Weights of a small image classifier: arch resnet.
Rows from block 9 of a small image classifier, named by matrix and row number. Rows with one number belong to one channel. Each number is 128 + 24 x the weight over its row's rms, rounded and kept within 0 to 255. All counts start at 0. Numbers have three digits each.
After each channel's rows are labels from the 100 images, of 14976, where the channel reaches its highest value: "patch colour" is the nearest of a few named colours to the mean colour under the peak; "responds to" is what is common among them. Only what is clearly more common there than usual is listed. The data: capsule endoscopy frames (Kvasir-Capsule). In brackets: how many of the 100.
# convs0: first 3x3 conv (model.blocks.9.convs.0.weight, 256x256x3x3, each kernel summed), inputs 0-127
# convs1: second 3x3 conv (model.blocks.9.convs.1.weight, 256x256x3x3, transposed, each kernel summed), outputs 0-127

convs0.100:078115165123111071130105113132107092095169130113118125139093109093103134105118162095100141100117100103113122111099127133147106138146085135128097125122127132132142110146122110122117166115159131096115143083145170103102102130164147093144111118168155100108135111137168112112114141105123158101136092169145109123110101107087128096105091099116113143101111099137142138143118121115123133125119
convs1.100:131130119103152146140131119139152148048138130110121088145122122150130109127146118144114091143101150118139064178112116173134088158123120116082118132123122122108141120159154120137135152124093146120110126093071155083110135104109131149147105073131129110129110127132160196130133126145115128121143097095096110099144177151108136159164159147134161111143165130157076118146126101157154150098088
patch colour: black (29)
responds to: finding: foreign body (26); finding: ileocecal valve (26)

convs0.190:098099178117136145137129138122131135094143107127099145128119118145110117137126105139144102144135136112076117105135100095143135175097125137123142123101127129122115143124113102097105195093131124171075158132131095143121129158072153110084108121124128144124116114124145133103145176123160115126121149161148205112129139147155142191120138154124118139148144118110112142097153144116141131160148
convs1.190:115072107159106130154117108081129156170132095120113134138120108111115122125141126115142146109122128135137145094142147106106150118143097141115133066093150173084134136112117152122159097132113134106095154088118097165111120175164127089101125123125114130144137111100139145116120127186125150105145126105134160130105139100124154153089136106121112131183134184080118170131155072138121160161132
patch colour: grey (46)
responds to: finding: ulcer (53)

convs0.113:077155141127114122087148108107113150104123154109075128141129133167106129128181133140122051102134142171135121126111137119117138152132107129132118180093086135113095091132082154143169145131170154121137143123149112140130126153134155105115132114109166084105113107108114150158157147138140119107165185107113127113133107123149116146159163128067139135145133150130092178132132094121108117100121
convs1.113:144111090090165119116117098153174091117117108119113067134118118081110122094149141147093130134191142118083158101094133137106115146110091160114140099095150101092111133116089124124114148128109130144102100103172174078141129112146131134165153102153124141144114149105124148140127121154113144147153098086142109188163093162196119177112114100125099129136104151141096143103115088114106157114133
patch colour: orange (33)
responds to: finding: ulcer (50)

convs0.189:124118207146089129121069138131124136181194106139133136132106129104104119135133128111140088099118129087111102104117127095115109109105130131153160112148129100130113118147092159097112137193109123130113100153164121125093127135140099147101118166137103086111092113107152113112106119174091144171124109122105160155129133155119128140114097109129135123102162095101143165122121124108075186154124
convs1.189:165112165130118130094130132129095175154157145115137153115106124112112117163109158129156120135120130133154073118174132122144115137103177109137114114090114112138155120141058119127122167101098130172082095149109128133141092145123119192144089135131173107142150143123138160143104123121144166094137146100111136137099118142137094076097144110156117156096135104071190117102131179111136133123085
patch colour: black (71)
responds to: finding: ileocecal valve (73)

convs0.89:131114137131147150141149162152130118118107097117131112087145135163184143100143130139144098110121133142144152145142112160109102101142092156126112105129171138131135129126137130155107104126140075081115113123111124099126138137114127151145113140129104110101160100155136163162130107138122099126105146165143110119137133123161182089184175103130084124157124153132138126063092097082149122121158
convs1.89:113131096119129133089163228105126126075081128097099115116099106094120145085127145138112150128096139107123168125092156151143095116105125158144116112085150170094154118128144109096134112091117093135154171145113113140147133143158162153121087119109141124116136119117097130112187117123148107113085144111147151146147126123123163115172129102131152158123162130158130100064122099107140131145120
patch colour: pink (32)
responds to: finding: ileocecal valve (35); finding: lymphangiectasia (32)

convs0.229:158165099101134121081092093172134082097108113112158157097094136128100090104085137145093127127140168123122113092124129136099123140126126127088132115155162126141101094154130137117084109105108075065121163105123142112105115101179147125127117101128121126137130144156116066136086154140106139144101119117176107094128117114137100110092127133152114114121126110159108126149085120105167118122133
convs1.229:105154165136115115116129121124125101117138157138158101130144083145123110152074098146126153132143124138154134116133126069128117138154099127128135207137156145095152135096184133126133155129141125074156142128115117089118195120113096134071122133151105092124151108112138117161115119136107115139133132137170103122114122112102119103165090136172127093120157111142133151153141128126118119133109
patch colour: orange (53)
responds to: finding: ileocecal valve (64)

convs0.241:119131130131173164096121140133138088165176060143119135142100105090128106122107114138108094120107156130148125132137078120138126107156153171166078152135132161135138100103148143150142135165122132124116086150151107116096127115129151116129142087176150115128135127125109147137133095144121153171100105109122136223137123091142112182125142101116101101130120094147150121116118174105160152132097
convs1.241:170109152113143134111141092127128112154188132115157142132127120135141132139118108179122128136163130138104128097122138132123152156116117107190112122141154148115131118178109099137148140129161172115121158185123122126118143114131107184105127157144113131130100141115139089101100118097147123109126131110142129162120120133181111094116118080114099131115125071117095157118109177114174138113148
patch colour: grey (38)
responds to: finding: ileocecal valve (60)

convs0.43:123125142122093115172101156160126128074121145108141143148112097092129143122139141120095096126073160127089132126159127116046090140139111140161102127142137118106103151102098136146157153137141166147102101114135139183105124138094155130121153115111152118151140139102127136167168135118185168119148124129113146171112124146173128101152124106116136129109115094122139078131143103119157111116132
convs1.43:138109108107119121159129176132145112103158121109136110121123082137145119125172134182123093085112092179161104130126101158114096136141166167119141092150161155151131119138126125124116133139144136112137088107136118167126102145105119145081161078126137138162129185124113115146109128144125131104170126112138186193127121103120105067125088106160150120174179096100099119115117042139125142121130
patch colour: grey (27)
responds to: finding: reduced mucosal view (29)

convs0.58:141147135124137101109113156176073113080121154126119118105131144112143104101107119133140127085132108142113133123091142117135122150129092132106156136148055135096103133128066176109156124134141115119133150124108115145130130146097099142107148090127131109125138103146139109104130174133108157119131152176132091091140140143099144060116130123112152162137155115102094134117130125099138111151164
convs1.58:116137156092123111151143199125100097137153138142106096136118111115170131117109129142134163153105145107096129200089125131114106126128107144135127129102060143157131117150116123138135106124122156127171178098117118108135071140141121123146143094112142137146137141132139180116112119157121105134083101101110134065132147135144144077127127130115134161105134116127109102112089115147119102104110
patch colour: black (35)
responds to: finding: ileocecal valve (36)

convs0.65:128113140140112112104154131131125141115101163139097101161149139099126121126108134139110178104141192148149102129186154111104151115127110109137174110115146156070128126115190153145104104136117099138132114187131143148130123135111114122133102055126164129136175102093120135099167144120153132103129135162132095155097134144090139143124079094092057124144135113107151119141124082088157144101126
convs1.65:120134146085153117151095106142109102087122112113103097140097139142108126157110146142085181129128122117109100097121140122074168145136126177158136113126160142101147152129160090129108142122127153139154153233156185117134135147102133093130152131097123142118149109155149138177146119138119129137168094173159118205109146135126126142101097108128091117123143117119123117192107128120130149111146
patch colour: orange (35)
responds to: finding: ulcer (27)

convs0.141:078121115144131121125140090080120127110163126145113173102109120147151135172103104165124099176149118151160116143126091117081113129153113134097111134118112145144162137145134111075114128156104101094102101075131150149106108108135131120169129123133163079115097146112094128137152116113161127120100121179146186064114150132147130102106097122116093119089101153123105110118149140125088110127131
convs1.141:117139100152107137121108093127139110140132089112106122134139140106114145124107139110119136098161106136135092104149149140136102113127153124088113149167142126152113106140169149122151138124108137189107108105130122139149148116128124097115090107121134106146104120116149122144147127105130128136138134124102100122119137131111222144180138130098122149189103169136138163109109126115134109120096
patch colour: orange (32)
responds to: finding: ileocecal valve (38); finding: pylorus (33)

convs0.210:131142099122131125129165101154088154159094157115135116151168087110105150123189127134139101140108132166091118076172082127131112128156130118108088095118168119148101122168153135148114146126140143121129132150145128148128121161085106154125137161141124103124131140170166135109152118155136124143126131130172092121139116112120087131126140099106117118118170089132135118087119133128093129121124
convs1.210:109119096138117142090160093105138163135144144136112134137155127120104151116179135112138101135110148113150147127101111126114142116113121115132123107140099122124155116151081118133152081111144148100121143158120122145128147120113106147155140097117112149088091116159091112114139118117100120154114093080175107139092132136103161155125139070111161175118137174125169128087102146107183104129076
patch colour: grey (25)
responds to: finding: lymphangiectasia (34); finding: pylorus (34)