A small image classifier, trained from scratch.
Model: 7.23M parameters, 64-pixel images, arch resnet, depths [2, 5, 5].
Training: batches of 64, held-out accuracy 99%.
Rows from block 5 of a small image classifier, named by matrix and row number. Rows with one number belong to one channel. Each number is 128 + 32 x the weight over its row's rms, rounded and kept within 0 to 255. All counts start at 0. Numbers have three digits each.
After each channel's rows are labels from the 100 images, of 14976, where the channel reaches its highest value: "top examples" is what is common among them. Only what is clearly more common there than usual is listed. The data: capsule endoscopy frames (Kvasir-Capsule). In brackets: how many of the 100.
# convs0: first 3x3 conv (model.blocks.5.convs.0.weight, 128x128x3x3, each kernel summed), inputs 0-127
# convs1: second 3x3 conv (model.blocks.5.convs.1.weight, 128x128x3x3, transposed, each kernel summed), outputs 0-127

convs0.66:168146084114118112133108146146147168165184083172163159094127113108112144164123153154125101138210161066109125078088109130119138063160094215120153138190169145190173149147116098136133140152144129128149134137164139087103183150120184097112157127162111122116148183161129127111094158160153192103170188118185088120059180126122127117151118127103056161135146123160116158121114114122126123185167
convs1.66:156092145128105065119103115105109144174104099151121170050138096139086150141156120123122137132126059156129146153065137176121135086172139154068122113076106148137128147125126074124096143110115079112095059113103132071107165078162158092175092174151078101143137095081130138117131156089115078163100092144208081116090130089112092147058184119138089117113126135089123139173145115142148161089171
top examples: finding: blood fresh (32)

convs0.92:149178127108067189137101120099103134127126146157127084186095134138169118155150135106055165164086135142134141169116178165085226154159121097161099173111120125121067151135092199156160166147138139102134095137116115126135176148135115130119112105135123122130147122109160083104192105103184150140135092160159101163180154133067200126126083147154123200158111164058119111128144123129138134161072
convs1.92:116131102110093080136119180064138114080130107126103083098153115066136128137165166145128136145110125126187121141134105094095139100150064099120104177071118137073114120139061163121200087125125142133115089129113140083190108161102077105094115123153147116142107104138078130090063101105135104150089139179160059107102103129105117149127105116069080093126089098098130093125143095140115114064229
top examples: finding: reduced mucosal view (28)

convs0.15:121098125128128111116117097139132138162102146102059119102133097135076123112092169125134118174088054082097101139100147124118113137077120121180121112114103110096115103108139109094179098164080112112084089164079136093065138080121099155133121104109099101083040156137112121096132171089061131159138132089169133177118222139144153098128163086127091131047078076109118128141112119084062112139125
convs1.15:109124098153112067118137130132123193155093124125111127066131104205120177132107160152165121146198064111132067113150118162094103111128206096134128142093166120086180140151123124142147168143168062104146133095145165152080219117140089196099111161082085128115134106115104128092151101142135139128082135121106164114149162104132146098143100123112135137103102065075081149081112104099139083070130
top examples: finding: pylorus (27)

convs0.107:097136127161112102117150113212072144110087103119165138118100157102148144090137108171100093157139108138132147060137122084136133132075163127115126155081136137103160148123131045083157116110086112170093140110144104071111122097156071039122092154087159123118093149122090079097148152096117101132112160031078127127117112077115187139079123084177117092159126144150121112122131047147145127143156
convs1.107:089114122122146148173193148129076171112142117134126149144178144117173158118152121155120084147149101183101162125129118118107065130144183114151164167138134167143098106129139131092153075161179108186112132207169119125184116106116156139114121139096171162081165160139130120124197154048130218134154144174074148180134132129180195116112137067080127145141178118142162127123087141087133140117113
top examples: finding: lymphangiectasia (27)

convs0.38:166051129154160113096057140145142108179096140155143153118118114145142107090137133126145091109149171153181131105095143191118121106177142092144135127103124161111122168123149095070109130113152164133059119143143074138121147084165132152196138161101100161099098108124124077095067124166085111093188123149141094085104103139171059112119122055089127107123099145155208134129107112067071109122077
convs1.38:080084094072141145153109128099121113134120123129123159180124101148200084090059141129094154073093173121170117075105098202073158101076126129106136194151147117136169088134160092116074142107123119106094168157191102209121110130165111133177095160107104124122097135129126188129110116142155130172088128175138151134117085110135146136111124100095196130128143178141162109123081146131163134078071
top examples: finding: pylorus (41)

convs0.29:116120131145098143115154182215108188067158142084116128174119103127151123157103164175095118164067088121138176065113054119096146114110080082144140126120092073139122107173095119125123172101130125098111128150198153074145141105117212108130125151127101132095125077154135154109128170152126116129124146161106128107119163128124065160027149089163132093107082086123115167113112084124119101098134
convs1.29:110152140104156116174154148096064144123082156109173061089164168091109132115083082147116103130108081143103114140127144138117097111101161050141135092136149070146108186112110170122134126099083077108047114154146162134091209128121132101107123124103157119114107071127099060113145065159153116111085071148101158132162055094163105112092109159130159145133087130165171155116104101114080125089129
top examples: finding: lymphangiectasia (44)

convs0.36:101106132070096097116079118123162166114095057131164094073163115124094131147120115127081116113104176117109171164124107116117116176154169129135129114089122139117108118149134157131155135131105108182114167078162091173048164105108083147090118187139130149138105104117092168093091183115120073138099187148123134084182159147091061122143139104174057096094119158153114153091142174152050177117115
convs1.36:098137084121118110086100095123185160125082096137178170043128175210154155138153166188117100114132081118120177135115134113128118076059140175152151122158187161088128093131056138162128148142122117125093103052149089111143122120112161159110115093125125129076125161138137111126142091144120026130109092157141151141145109123130130122072109174172118096111125097196111165135128071107115110122102
top examples: finding: pylorus (33)

convs0.54:167070120099125067143128128146103122138119084156158170109099170154057171126110171156137101116172064126115152142100089110095114142190100105147189165169141135144180142169109053130104122171167130182187138145133119144150099160141162145172128109143126131110107148125105114140140178131093196136189135137117165100029062134210122146145132153133113134145163119165105142167132110152172104151148
convs1.54:119077127134135122162097137122113143108199084148106122123131091087125140115166155134159093151048182107119120056103097164113194128187151143109146121168134123105077166075173108075119149123146158136138141127116136091082172090190173075160135093165108144117127129115138222115157116114148165155148119153166139162166119109202125171146116060136144129116111122132126134130119074132080056130179
top examples: finding: blood fresh (50)

convs0.51:113157110137086126132073109126073168121068005135103188088165086117128114138125108081113101143092136119155102185117079123067136112126149136155111100131108096127063105165120154136060118126112088100172119118164118077187120165109106104145143121160152132120147097153109154093146151187152117150151187160093132117117084158164143173140077110118041123172128129116097110113129078085126104119107
convs1.51:100094157147166171090113129093181159091103138085100106115135124122089119134125139093124101098144142108121088194202107019125131127077112086090101108111109102177119158126098177083142097113074101089090175107126114168116141099096096112116152132081183097090104134191161129115131103149130088117083130152175186126101087087136165181121135182115123084114111155156106108094133127112075103181095
top examples: finding: foreign body (30)

convs0.100:147058100133092195160166149153166117089087115119116137162129119124137171157157177149154127132244133151164104118134132088129146149154148151129150126235160110161123219083123142122168117154150121106130116167162135161113141100081133125156126127207098120141215162124132125136103133159143128148141145119176096150116131136136173149138147179119120143141167146149083121098174094103177149153187
convs1.100:081059130161124107148070083106110106156088077145104095099153099085143149099120109133120074114065110130070149130137154181112198133179116134163121156085086164112114194139145110070131092070143084124084085090093112063141139127180120148170153126156130105141097115078084154186123156077088070117105121138148130133127042148127155140096123086097115125136108132117138122125078118150100139125169
top examples: finding: blood fresh (25)

convs0.8:105158109126119168103160150162109126097152159126109102086136210072085121155066130144145073068117041104085134115135108150122171068068088175126174106107092149184139138128134204089116084107147136103131096119092120100137157131151175096112146074107126141116161137114153181147107095128065109121153132180101152155159112143115122059131107121143107143139091150082070169124097117188149136099118
convs1.8:201160117173086126135120110128153089138078117135154117133128232131072117178184141134122097184118112080109079116137128083174136106082136125109113142107115095111141140144128144142144148163114078115090156151075109084132110121140133081140129189146071113160141124182075093171111132190146086108163091090083198110065132117146116077112123189145128131153069125129137167075142155144093103144136
top examples: finding: lymphangiectasia (26)

convs0.108:132159109069131147111099099156128101030127102103145092146135107176136127180144159102079161148142157151139076125171012155108215120127141149158119121125169095152092123145118216170108075066147155137113120110106104134149084202100116161086063071121157116128131112149088093171124164116127108133142091070119095145104113136136147115128122118093132126098137077147120140093124114129144142100125
convs1.108:089127108152064135108110114137143111074114134149124135074130074170126134118166086094112088109120119138079143147138131104085133056157076126123134125110194138124139134087105174150138125155130063124108144086114142109166053151054137128154182079118187099069117143139174147149143173114155121123097142151126132112113123110085101189155137162062085104067092108151104060139070171079087115153147
top examples: finding: ileocecal valve (36)

convs0.30:167173118074088164151141114142104152131113094147160134124137098174159136151117137108078177114191146121182148124113132124117106141109104169111123181226117130176076202101080149157147144091141134116153131145082082097126155151126105127109114099130121127135190131191076149149143140182146168116205177090152144153116232154107156127144086121101139130160143187150127177144097134138092114156143
convs1.30:129138122145129081071179130132121105124120094188139096082049112124099110135116166114133093095133106118115110103108137180075144095168096086072120124090146136063112156129081060117072070091097107131105083141128175144144144113111105117131111102155135133114100125120185152129132087034089089152114075187150068117086135095134140119106141163134077115082134150124095113197121138092166162099174
top examples: finding: blood fresh (51)

convs0.62:073143157133114157135126080126086179078104117121115118114123136117090117193140114194119106127088127105090182038078095101111101077113102129060132153131120169143098088151118158124161165154155107116115089100064086126183174071100142142083120181104134132155192075149127083115120097150091142148128132085122153177152130156122096144117142147118112182088133065091063159078121127108131118096131
convs1.62:119105142147084126114105118061182171165121125167108078071117155195096157130188120148142095176148044154085087048135104157074093097170147073120144148127188105105179120167091174110158130134136103127135064121086137098134118128072137131105120071124128137138063115123136166136139144099134135128134159173134153111134148098110054093114115115170168113124169085155116171144127147121122155089163
top examples: finding: ulcer (30)

convs0.119:130171121168106088087116130140122144165180108126147058081119158123129075091096129117109046110155104168164112096091102198137126121129167116139140119084137100159105194112149158188111171115128141112105135099134134183150168168109125147168068102132094118138114087108166167141102154143116129129140158185082089151078087092174117062130130125177126143061038141098125113176122094115095108124096
convs1.119:145103126125080132116112097144144128176131146100143123114182152138134115122109116121137055150132106116134093155134158103104160066075116147155112188136108164109063113113120133091110133109136126091133133234120081150125126153114101106130129119123128139147149106152092100114086090151189090143073085102093086066160058125061172134157119170200128107043070098148093136111169108156070089133137
top examples: finding: lymphangiectasia (30)

convs0.69:142139175138131166116189145125173128108138154166104168153120146084158123136162120104098075165197140154148129114166158109138147156162148135189124138202127117136132200151157158100146133112106112109155088154146177168135137109090146132102172102200149140150152136167109182148212162127140187138165100142187109155113154103154100177096123112166111109123152147206072147159153155142161175133199
convs1.69:154090116174138083133052114065154096108171064151146078091143181104118121097101094128162126105126138111115115117082124182114150092160130119131161131087149148118112188075081068108121079088083118152072110132106138088110142123136150125094088108199161119112169094067118109137093129094123086180110122169092118140122032110173149123173135100117125093130086108081150108150101118152141140076149
top examples: finding: blood fresh (41)

convs0.4:123110096129139146074127097150151081167168135087117144149091141156078094111098138132168134105101085142087147129171089178169158173142156108176138095112129163132117107188171149136078178130116141104124218196128119176060121173171149163171101156104098136088064154132171095123172101163129073122090071117095121117112100110151184133085135160156190134078118136137132131162133122105093103108157
convs1.4:126084096139160162164129102154180114127121107124126164142199106114118110089158121101098117138120083080078084114081130120069203085124091110112094131104123119135118120173136114216073081023103116148055123123140086098072122140116133163126113149138129111102155113112149174138149111149100140136045092169151085136111096091089182167175144116088117149112075148160128169125120150116125128133157
top examples: finding: foreign body (48)

convs0.80:126114112094175104153121168142141097097154143149125090121102131123197075163127157155107123115129113089124143117094061163091159093104129124110187133131085070137146156104162148176091206085121147157093120120104106094179087129121138175113146074101153101152142116117156096168162087123089091110148089176105093159108149124052129090109146100157074127057143072065135198149164138182145139142135
convs1.80:098133108127065096118169074171111114103079101133133111137176130103143128127128123153106145146153087122143066135101083203117121055142161091057157165117166086112087150162144170098124152103132069120117139139064211136101098133114133124115125129144126101133119130146098079200097134154144108123106127158114139084119116117103048118128098117083130149084110117126117207126103073100077049126084
top examples: finding: ulcer (52)

convs0.14:132120158139136131129198103121163125122093131106124133155126159120141136116157105090211122099252125083066106118094107158145142150151136158141160151225120146166100178131136129075144102149112186144130129138174138088126160140137135154161168120191123142129170089101134153110133182204206165149107148112131093176139156159134102113139144165106117156158087163188111101127142152142131174127159
convs1.14:128135126161152156148067071110114103109144098151109169132152086077103182105101124089124089146110118127144102144132147156116091159173116088152134103114080084097111181120114078070106119089096094122074104141091119102109170130135094142186082151128114093174094078070148178162093118087090046114145110147132106139094089124140081109129166125083178148127135146133064076138140135120194164072179
top examples: finding: blood fresh (28)

convs0.82:185110143096139098103141144140131090088106129202149150111065115112120111130132120149068126115059134164118154151103081134127138101147133144064204183147114081093093163137105115115097101117119146112158087116114134086148150137138124169121117179106135118108142117150088043069092108124067102120129083031154137116110141161135122141083170116052138159085126116068155174119132172139077157144098
convs1.82:094111115170141150077127183100167133063102108150136160084109124113158114137131157129123139138149153142142091115073021155104085088163150035087131053152142084171110074152144159086122136116154158093162125179109197132113114112142153133090155112134098172109138168123148118124133109128148087121159113149121165093106174124119101112116107111147160115099150160221145096160118192117166181135134
top examples: finding: angiectasia (42)

convs0.85:136077137134158122092036107109155078120157128127141128128112068159150125139134126177108130131116171184101113129117140150153121133110071143116147134063161170111122087141104090128167149120143159128072131113172095169128141083156120097116160201127102151079132089071064092061101153091113026094129097107086120094134093146192086113115115116128148099140147106132172095125094131075088134082095
convs1.85:082134125115161176095076123132162145102134204123081117143146172108108139159115134121097115144146123142141132091091125113146144085107072162137115107127138158113180099148095131168117146165136171053044156096148136180106106175083171186130124123133124118125152163100105113130095151107156076132100122127100163115229105134160092116161138116133158121143165163121176139099116221110187146109211
top examples: finding: ileocecal valve (32)

convs0.45:119135088140118134142173123100198034151133128117055118101127116155080123181153150121134094119124128095106133125127130076105145141088121116123111127138107177166139150125142088194213148167099059107048198137106118161065112090098104194154119117131120113143144123118100092105103140082114165115102169065091168148152157115097129113090130131074154147151155133127078123137138170080177134096139
convs1.45:141099127169195140188162116123084137165146165077103122110157127130118110083142101109145099138096119123095111112105132098150115157143086140119114179162127144090119227127114127194112113148127165054127126100134104093149127156090107255134126129072127092101151112079126175106121111108081199093101117156145130134145130086129082158134104117146073090152131152076139118105081129152139124096140
top examples: finding: angiectasia (27)

convs0.50:138118127120103062188117075145090091113139153144176137127139179110150151164135088105123145119115162212146095132110128148146146125135128105117103123149104137128144096135105084112082127111110181115164097125115134050204151149180171108092106207155129124077124131089090071129130187120092079084151142074115130113099134098145051116073162177094084071117102128134151142130117118091099170070122
convs1.50:157130179149131140105125087080125105115164161172123156123144086169157172124150114103093120092142121146096141143151152072181133074113094128135140070100173131162060089087182106103136152145123111122117141114098138139085175091179192134130084109148079115148106111100092135160117165161126096155133151079134149161129122071193105133166155146193119118139165165126133080215100100104152167210095
top examples: finding: foreign body (25)

convs0.43:161185115125156095149089090081136126179164127131170151132142118122138114143109135099139130132196180141161077118088154101139200078086132166133162149225110159150126200150132092125106137129121124095149124171170106119089193122139135105151130186215128129127173170151109155133131186159167111141133165147140116163112194103177101127078111123122106120140174161184137147136075113098113143184128
convs1.43:157069139175107128078093075072081131149100139117090154108105090090109171112158086123096073082099060143088139111109175143137148126145125138092137114070105180116122128110108046104093143098112058092109075154113135108099126060145091142114092117142101149092155105123113156176150159093112068126138095155178095068073085081145118122146132100136071125156114140135125133159172106129170164097131
top examples: finding: foreign body (35)

convs0.117:141127094125065135093131190171089092026114115114098175128132125074168130133106136094157099152087130133101143164119104144123167172187135091127101137120170076058125129170044108117095178162106100148136103120124092122119059150125125100109157088177129125140119131186147088081131147046170127116107113137107127116055086083125124120123167102193101082154110122134127133133132090104160119125138
convs1.117:114113161119150143157114121077080171116145126156130090118131121101141163144140145126159174088155124137177100187113103089080164145116098080176084144120074143181114071165109141101167101124149071103128112153109115074152114140083119081100105095068142150131110162168124148167094167158170141131112118142126169123179072181161129190129095141070102153147066083131111094050082156134092157180143
top examples: finding: angiectasia (32)

convs0.61:149099163103132101086119131150136166168181120124134134065061124101139094097158134099127045114188154135136112084161101133112121077153133172105105143105137123145068135138110166092073085110142130078151142113090123147132127154081124129145120132225131094163180107086148104139130080181148167085151154166216115150109166153120093124132143110177153161047091125074096091138137098106135144111117
convs1.61:133134145179101098077104189093150114179135156101125089092210131127078073128177158125118098153085135147148097145169109165098133063154120125114111151053152108110081096113097153072110110133068117152097136176120098093157071166129089106093101104136184135176146137090068149122082114164150078178095130180096094079128115149147147128157090104130097121107133089130113126112117159139120165066144
top examples: finding: reduced mucosal view (28)

convs0.35:156062131096136164112126141111157170089152101170129115116058177174196105103135156159142105214101161100121117167123190111086116130121145118095102117035114154115161122107107086182158086139128125138154095141127126122155142117136109151136115118111099130109160092083158163065077144154126087158130131147116136089154071063144138105052074070123144107155113123071152133108118124092104116140059
convs1.35:111064094154134101126125137115187133133120147075083105115128101127138073221175146057111171096114124103149086134078125176106153122071129141127114158094109144090105101134083085134154112156075146109081145170137089099156115139136089090114101135150164129121121128145079129164100139081138121133079106187152117136167039161146123164103128075166128084183157116156141104119099123131166140037102
top examples: finding: reduced mucosal view (25)

convs0.68:106146126115125084122166089137056113069142191117129047095091128139145096124122156159066148130086187147166126074169093139137082089084129147098160144057108141177130174110120125131114123094140121163062136119135117130181109093064121149103142081102158117096144142154163111036105131084084079127118127065105113099106089100139143122111137126101149142102109128076143094117159055125148143140145
convs1.68:123119146159075099104114096128177091078111120132137095116104150085153169200105095113109105134157103137125124093175109120109058165117115073095108137100126142153158139173140190141146097154154157131172114147112230120119117137073159147138177141103103127108136100201068121156109186078189108148181060123116138108136162177099114155100154135102123099103115092075123098115122116081118096130064
top examples: finding: ulcer (53)

convs0.94:114176126090107109142158111165160122117072114167190105143077160109137120109113107143086100169120099143131131119111121142117164162137133118134064082091094101128118093107132127091141072179136113067169099046152160112154130132191164123135151121107096106099134086077119099142079109096126104137153156134069146136192084096085069116157083131145096077113121080103061064142087128137163069114178
convs1.94:150122112110118156171115100120106151101144144113078077132113144086116147137127116135159151136097149106097142129091157111130109104165089179096120170089141132129179066143125188093206145177106100114159110138146116119179123101115083158115103115137174154195067129167138200139113129151093122162183168165097141100173131149177041130187064117113123152149158099156079124129065182143138185113118
top examples: finding: lymphangiectasia (29)

convs0.32:160180183137148083096068130123126087140204071164170108164178152087108158087153114119107099136064104144108152115127098095177162139163123199153186151084159131122102097171123122136149120098120165083112138167081131146109150152093110171156167142107121146108111117128137155138110183147145080117054139131085105056110124132174139110126158133151125148132135204046092141115131185116149133123103
convs1.32:136108080184124108081148134139116104165107131099141118085160114184128153103121123119160091107154052091123144147173098063124117101061097176135128194107107138144112062126102144119120143104153073119070100130114155119161131138075134109102134129081123086134182145168127190149087106155181078071076138153113090111133082140099119122138091082157094125100160199098109166160186154112126125168176
top examples: finding: foreign body (40)

convs0.79:137090140127112096116169085125099119121130152100114169046101139198141076179111140139121124054102127122126137116143100129149169141136122130095121116113106110154149122080120118105049130142117094130068119101087141108203107050108147111125108120135097096095147081152121131077144168060109061101135153089101157139024116154094083126092173121124115165117083146111070114062130098125094133131125
convs1.79:123167129148079096072147084079173130094103157155127068143092106155121160145111131126123097125168108093096121140097134129129089152145132035102149135127139122144136098159109133131142169158151085168135103117097211082121097121099150212117126109091091161118113152186138202159099185108139121120097161096059177112060143165093059144113178146104122146076140099147127175132115142129111091147101
top examples: finding: ulcer (65)

convs0.111:105093116103191170128064092102126146152109153168217140136144165110133125103119089191116103091200124167107118058125129099134184143101140120118138167196097105110174140135056127135160143173148127120128129169182096135137180150124054124135144156078120134145152117088156128157128135214111145140112160131126094141089125086103133116087099163112149087142189154141147105115151110068164155098167
convs1.111:133083122164148135113119103118066102126133117063113142162117081078098135038158095132092149135094133108130102080135147140170135138120084143061169106120159113094129147103114074104045126103115123101109175103140070046094106098142094116179091162146101100134110078078109163163092152069114140149101100150163126153147133054122113085107140127171075137127139186137147133180085124124136105091120
top examples: finding: pylorus (42)

convs0.5:109137078152168124127129125156125098082197074167159122151118090118110083103140165175144149079122131074145171078081095109145098130131099094181133122120098159063145178178129065134103108140157158190154130103106130127123223155120082088164078148082102146122156051158081099134121181153120136125189082127145140149076145093127115144127146117135081182104146137153103147132156116126104140084137
convs1.5:156132073112134139134107090132059139076127103111118166128154142083146140084090132124141205087147140100116112123109100120137163083165115089157160128104155185113072118110136069086088166072103135105130142076157124106111160112140095121113063078163102141114123141147155121110167093072173185112107129194135025137051128091172104114133154143126147096108171138084140176160140106109113095102141
top examples: finding: foreign body (37)

convs0.102:129172144113128119130102161180128114090111178133169104178170188106124127088115118175097055126178115107061125070127059147128160104091128139121163155048104158117034147163111095116057137146195096098126117118090152093128166108105151110091117121134107129112145064188173125142150152113161120169080105118112114130146158154138160105125146122125112151114112206165106095143131142131128190130146
convs1.102:159067109209118085137119176117095095136148117098152112145141100107115119096145112114096078187094075131057108129085104098136114087151133120100144144111117072178082142113078180124120132138123057099050168190124134080132138172089168109146096119125131094151177126141092138123139082168131099097078164114150116082078103123128162133158115133204124200123096145133157161138140118091119077142151
top examples: finding: lymphangiectasia (39); finding: foreign body (27)

convs0.93:126132127150129119123135057109173134072221103176143125162101150110122082149147194105149160145091113151121095068102127108145148134082166089212133130148132170146123106145133154127110159185092082109175164073118125081122160159151210100135074135166132118139113113139149144100108128081160124102133095047124092111202118147079123155112123115106125180102164085130103166144139140149179113102124
convs1.93:141126153080082117175142151123142168120159100174163134037163094115133135163105150088158113126092148126111132092132115102157057114157118097210140123101146174077112100121137119157116128146074168150104102113176165122157213142153106130121100123140123110126145149079084099125144176145118172166114151158107136119149098083164104173141064127100137124126107096091150096161093194108116111055215
top examples: finding: foreign body (45)

convs0.101:164159141114174108197142092177103120106131151132132098117128130098178154173092096145115113136211138137185154099114132202097150109165122159169146121210168087140167169119145086119125142115148109151096110152129158134140096130090113105142126119170147117115145150138105140102110097155111158231181071108101088123065164145165155097133096157134126104161185086201102150134117119110157117160194
convs1.101:085065139172157113140121086107097122100146129145133160097135114089141161086132100123136116132100113089082105112098168198125190077178107155112125171112154156122104231093128074064086133117092113138122132086106126098127140120159096086116109099180097109146147097109107168120141132047103117143128117164191107173130108111186117120122129051123117096133118087098119074153085080193144130137161
top examples: finding: blood fresh (33)

convs0.86:150139132119045100118081155135063129092087174141163085138116138185199094107143141139074062156114124129114150123069096116150151100109164139129137150006148111144113107150094081103093141153148150113151160141068149087126146170158073158160109147134173141130080101144170128164123126119154096140136134144096136108159127082107180149128168091111086107098046149171151123157122109094121113123151
convs1.86:110067099153083133136143153100093130201118117087058054191149056153132128080203125126071108119126114121106080135138107140148138139150127076102147133063120106150062140145115143133059143105149051056127127181155122149126128165112098096087104111137146095129090160165150183129112132170140138119090152147156093114131069148102129147117118150133134153145079163113180128097124181118121087141123
top examples: finding: ulcer (38); finding: foreign body (26)

convs0.127:120141126150112126171128130162055121121117121089171092111048115123138199137137165173133092103112124047096164111144108124142200119157092159049156145109105093133191175115133100138081103106109123189115122112099055145126142183100106165118110121112109113125126158141154123130114107141043100133184128115117127178122103075136089135150134056093087131092145146058123128116118103158098112101090
convs1.127:107126125104120082094117157166124133131108114131108099188110139118112165158172124147124100147077166117108128116174152168101145139202117148130113144129130107100120208107147105069138196131142143154115139172144086070229116162174101062142137128128128100167091152129143087105206126078123148083119108154187112146130179090136111153217161172098117126159108146066104096117136092092137104120131
top examples: finding: ulcer (26)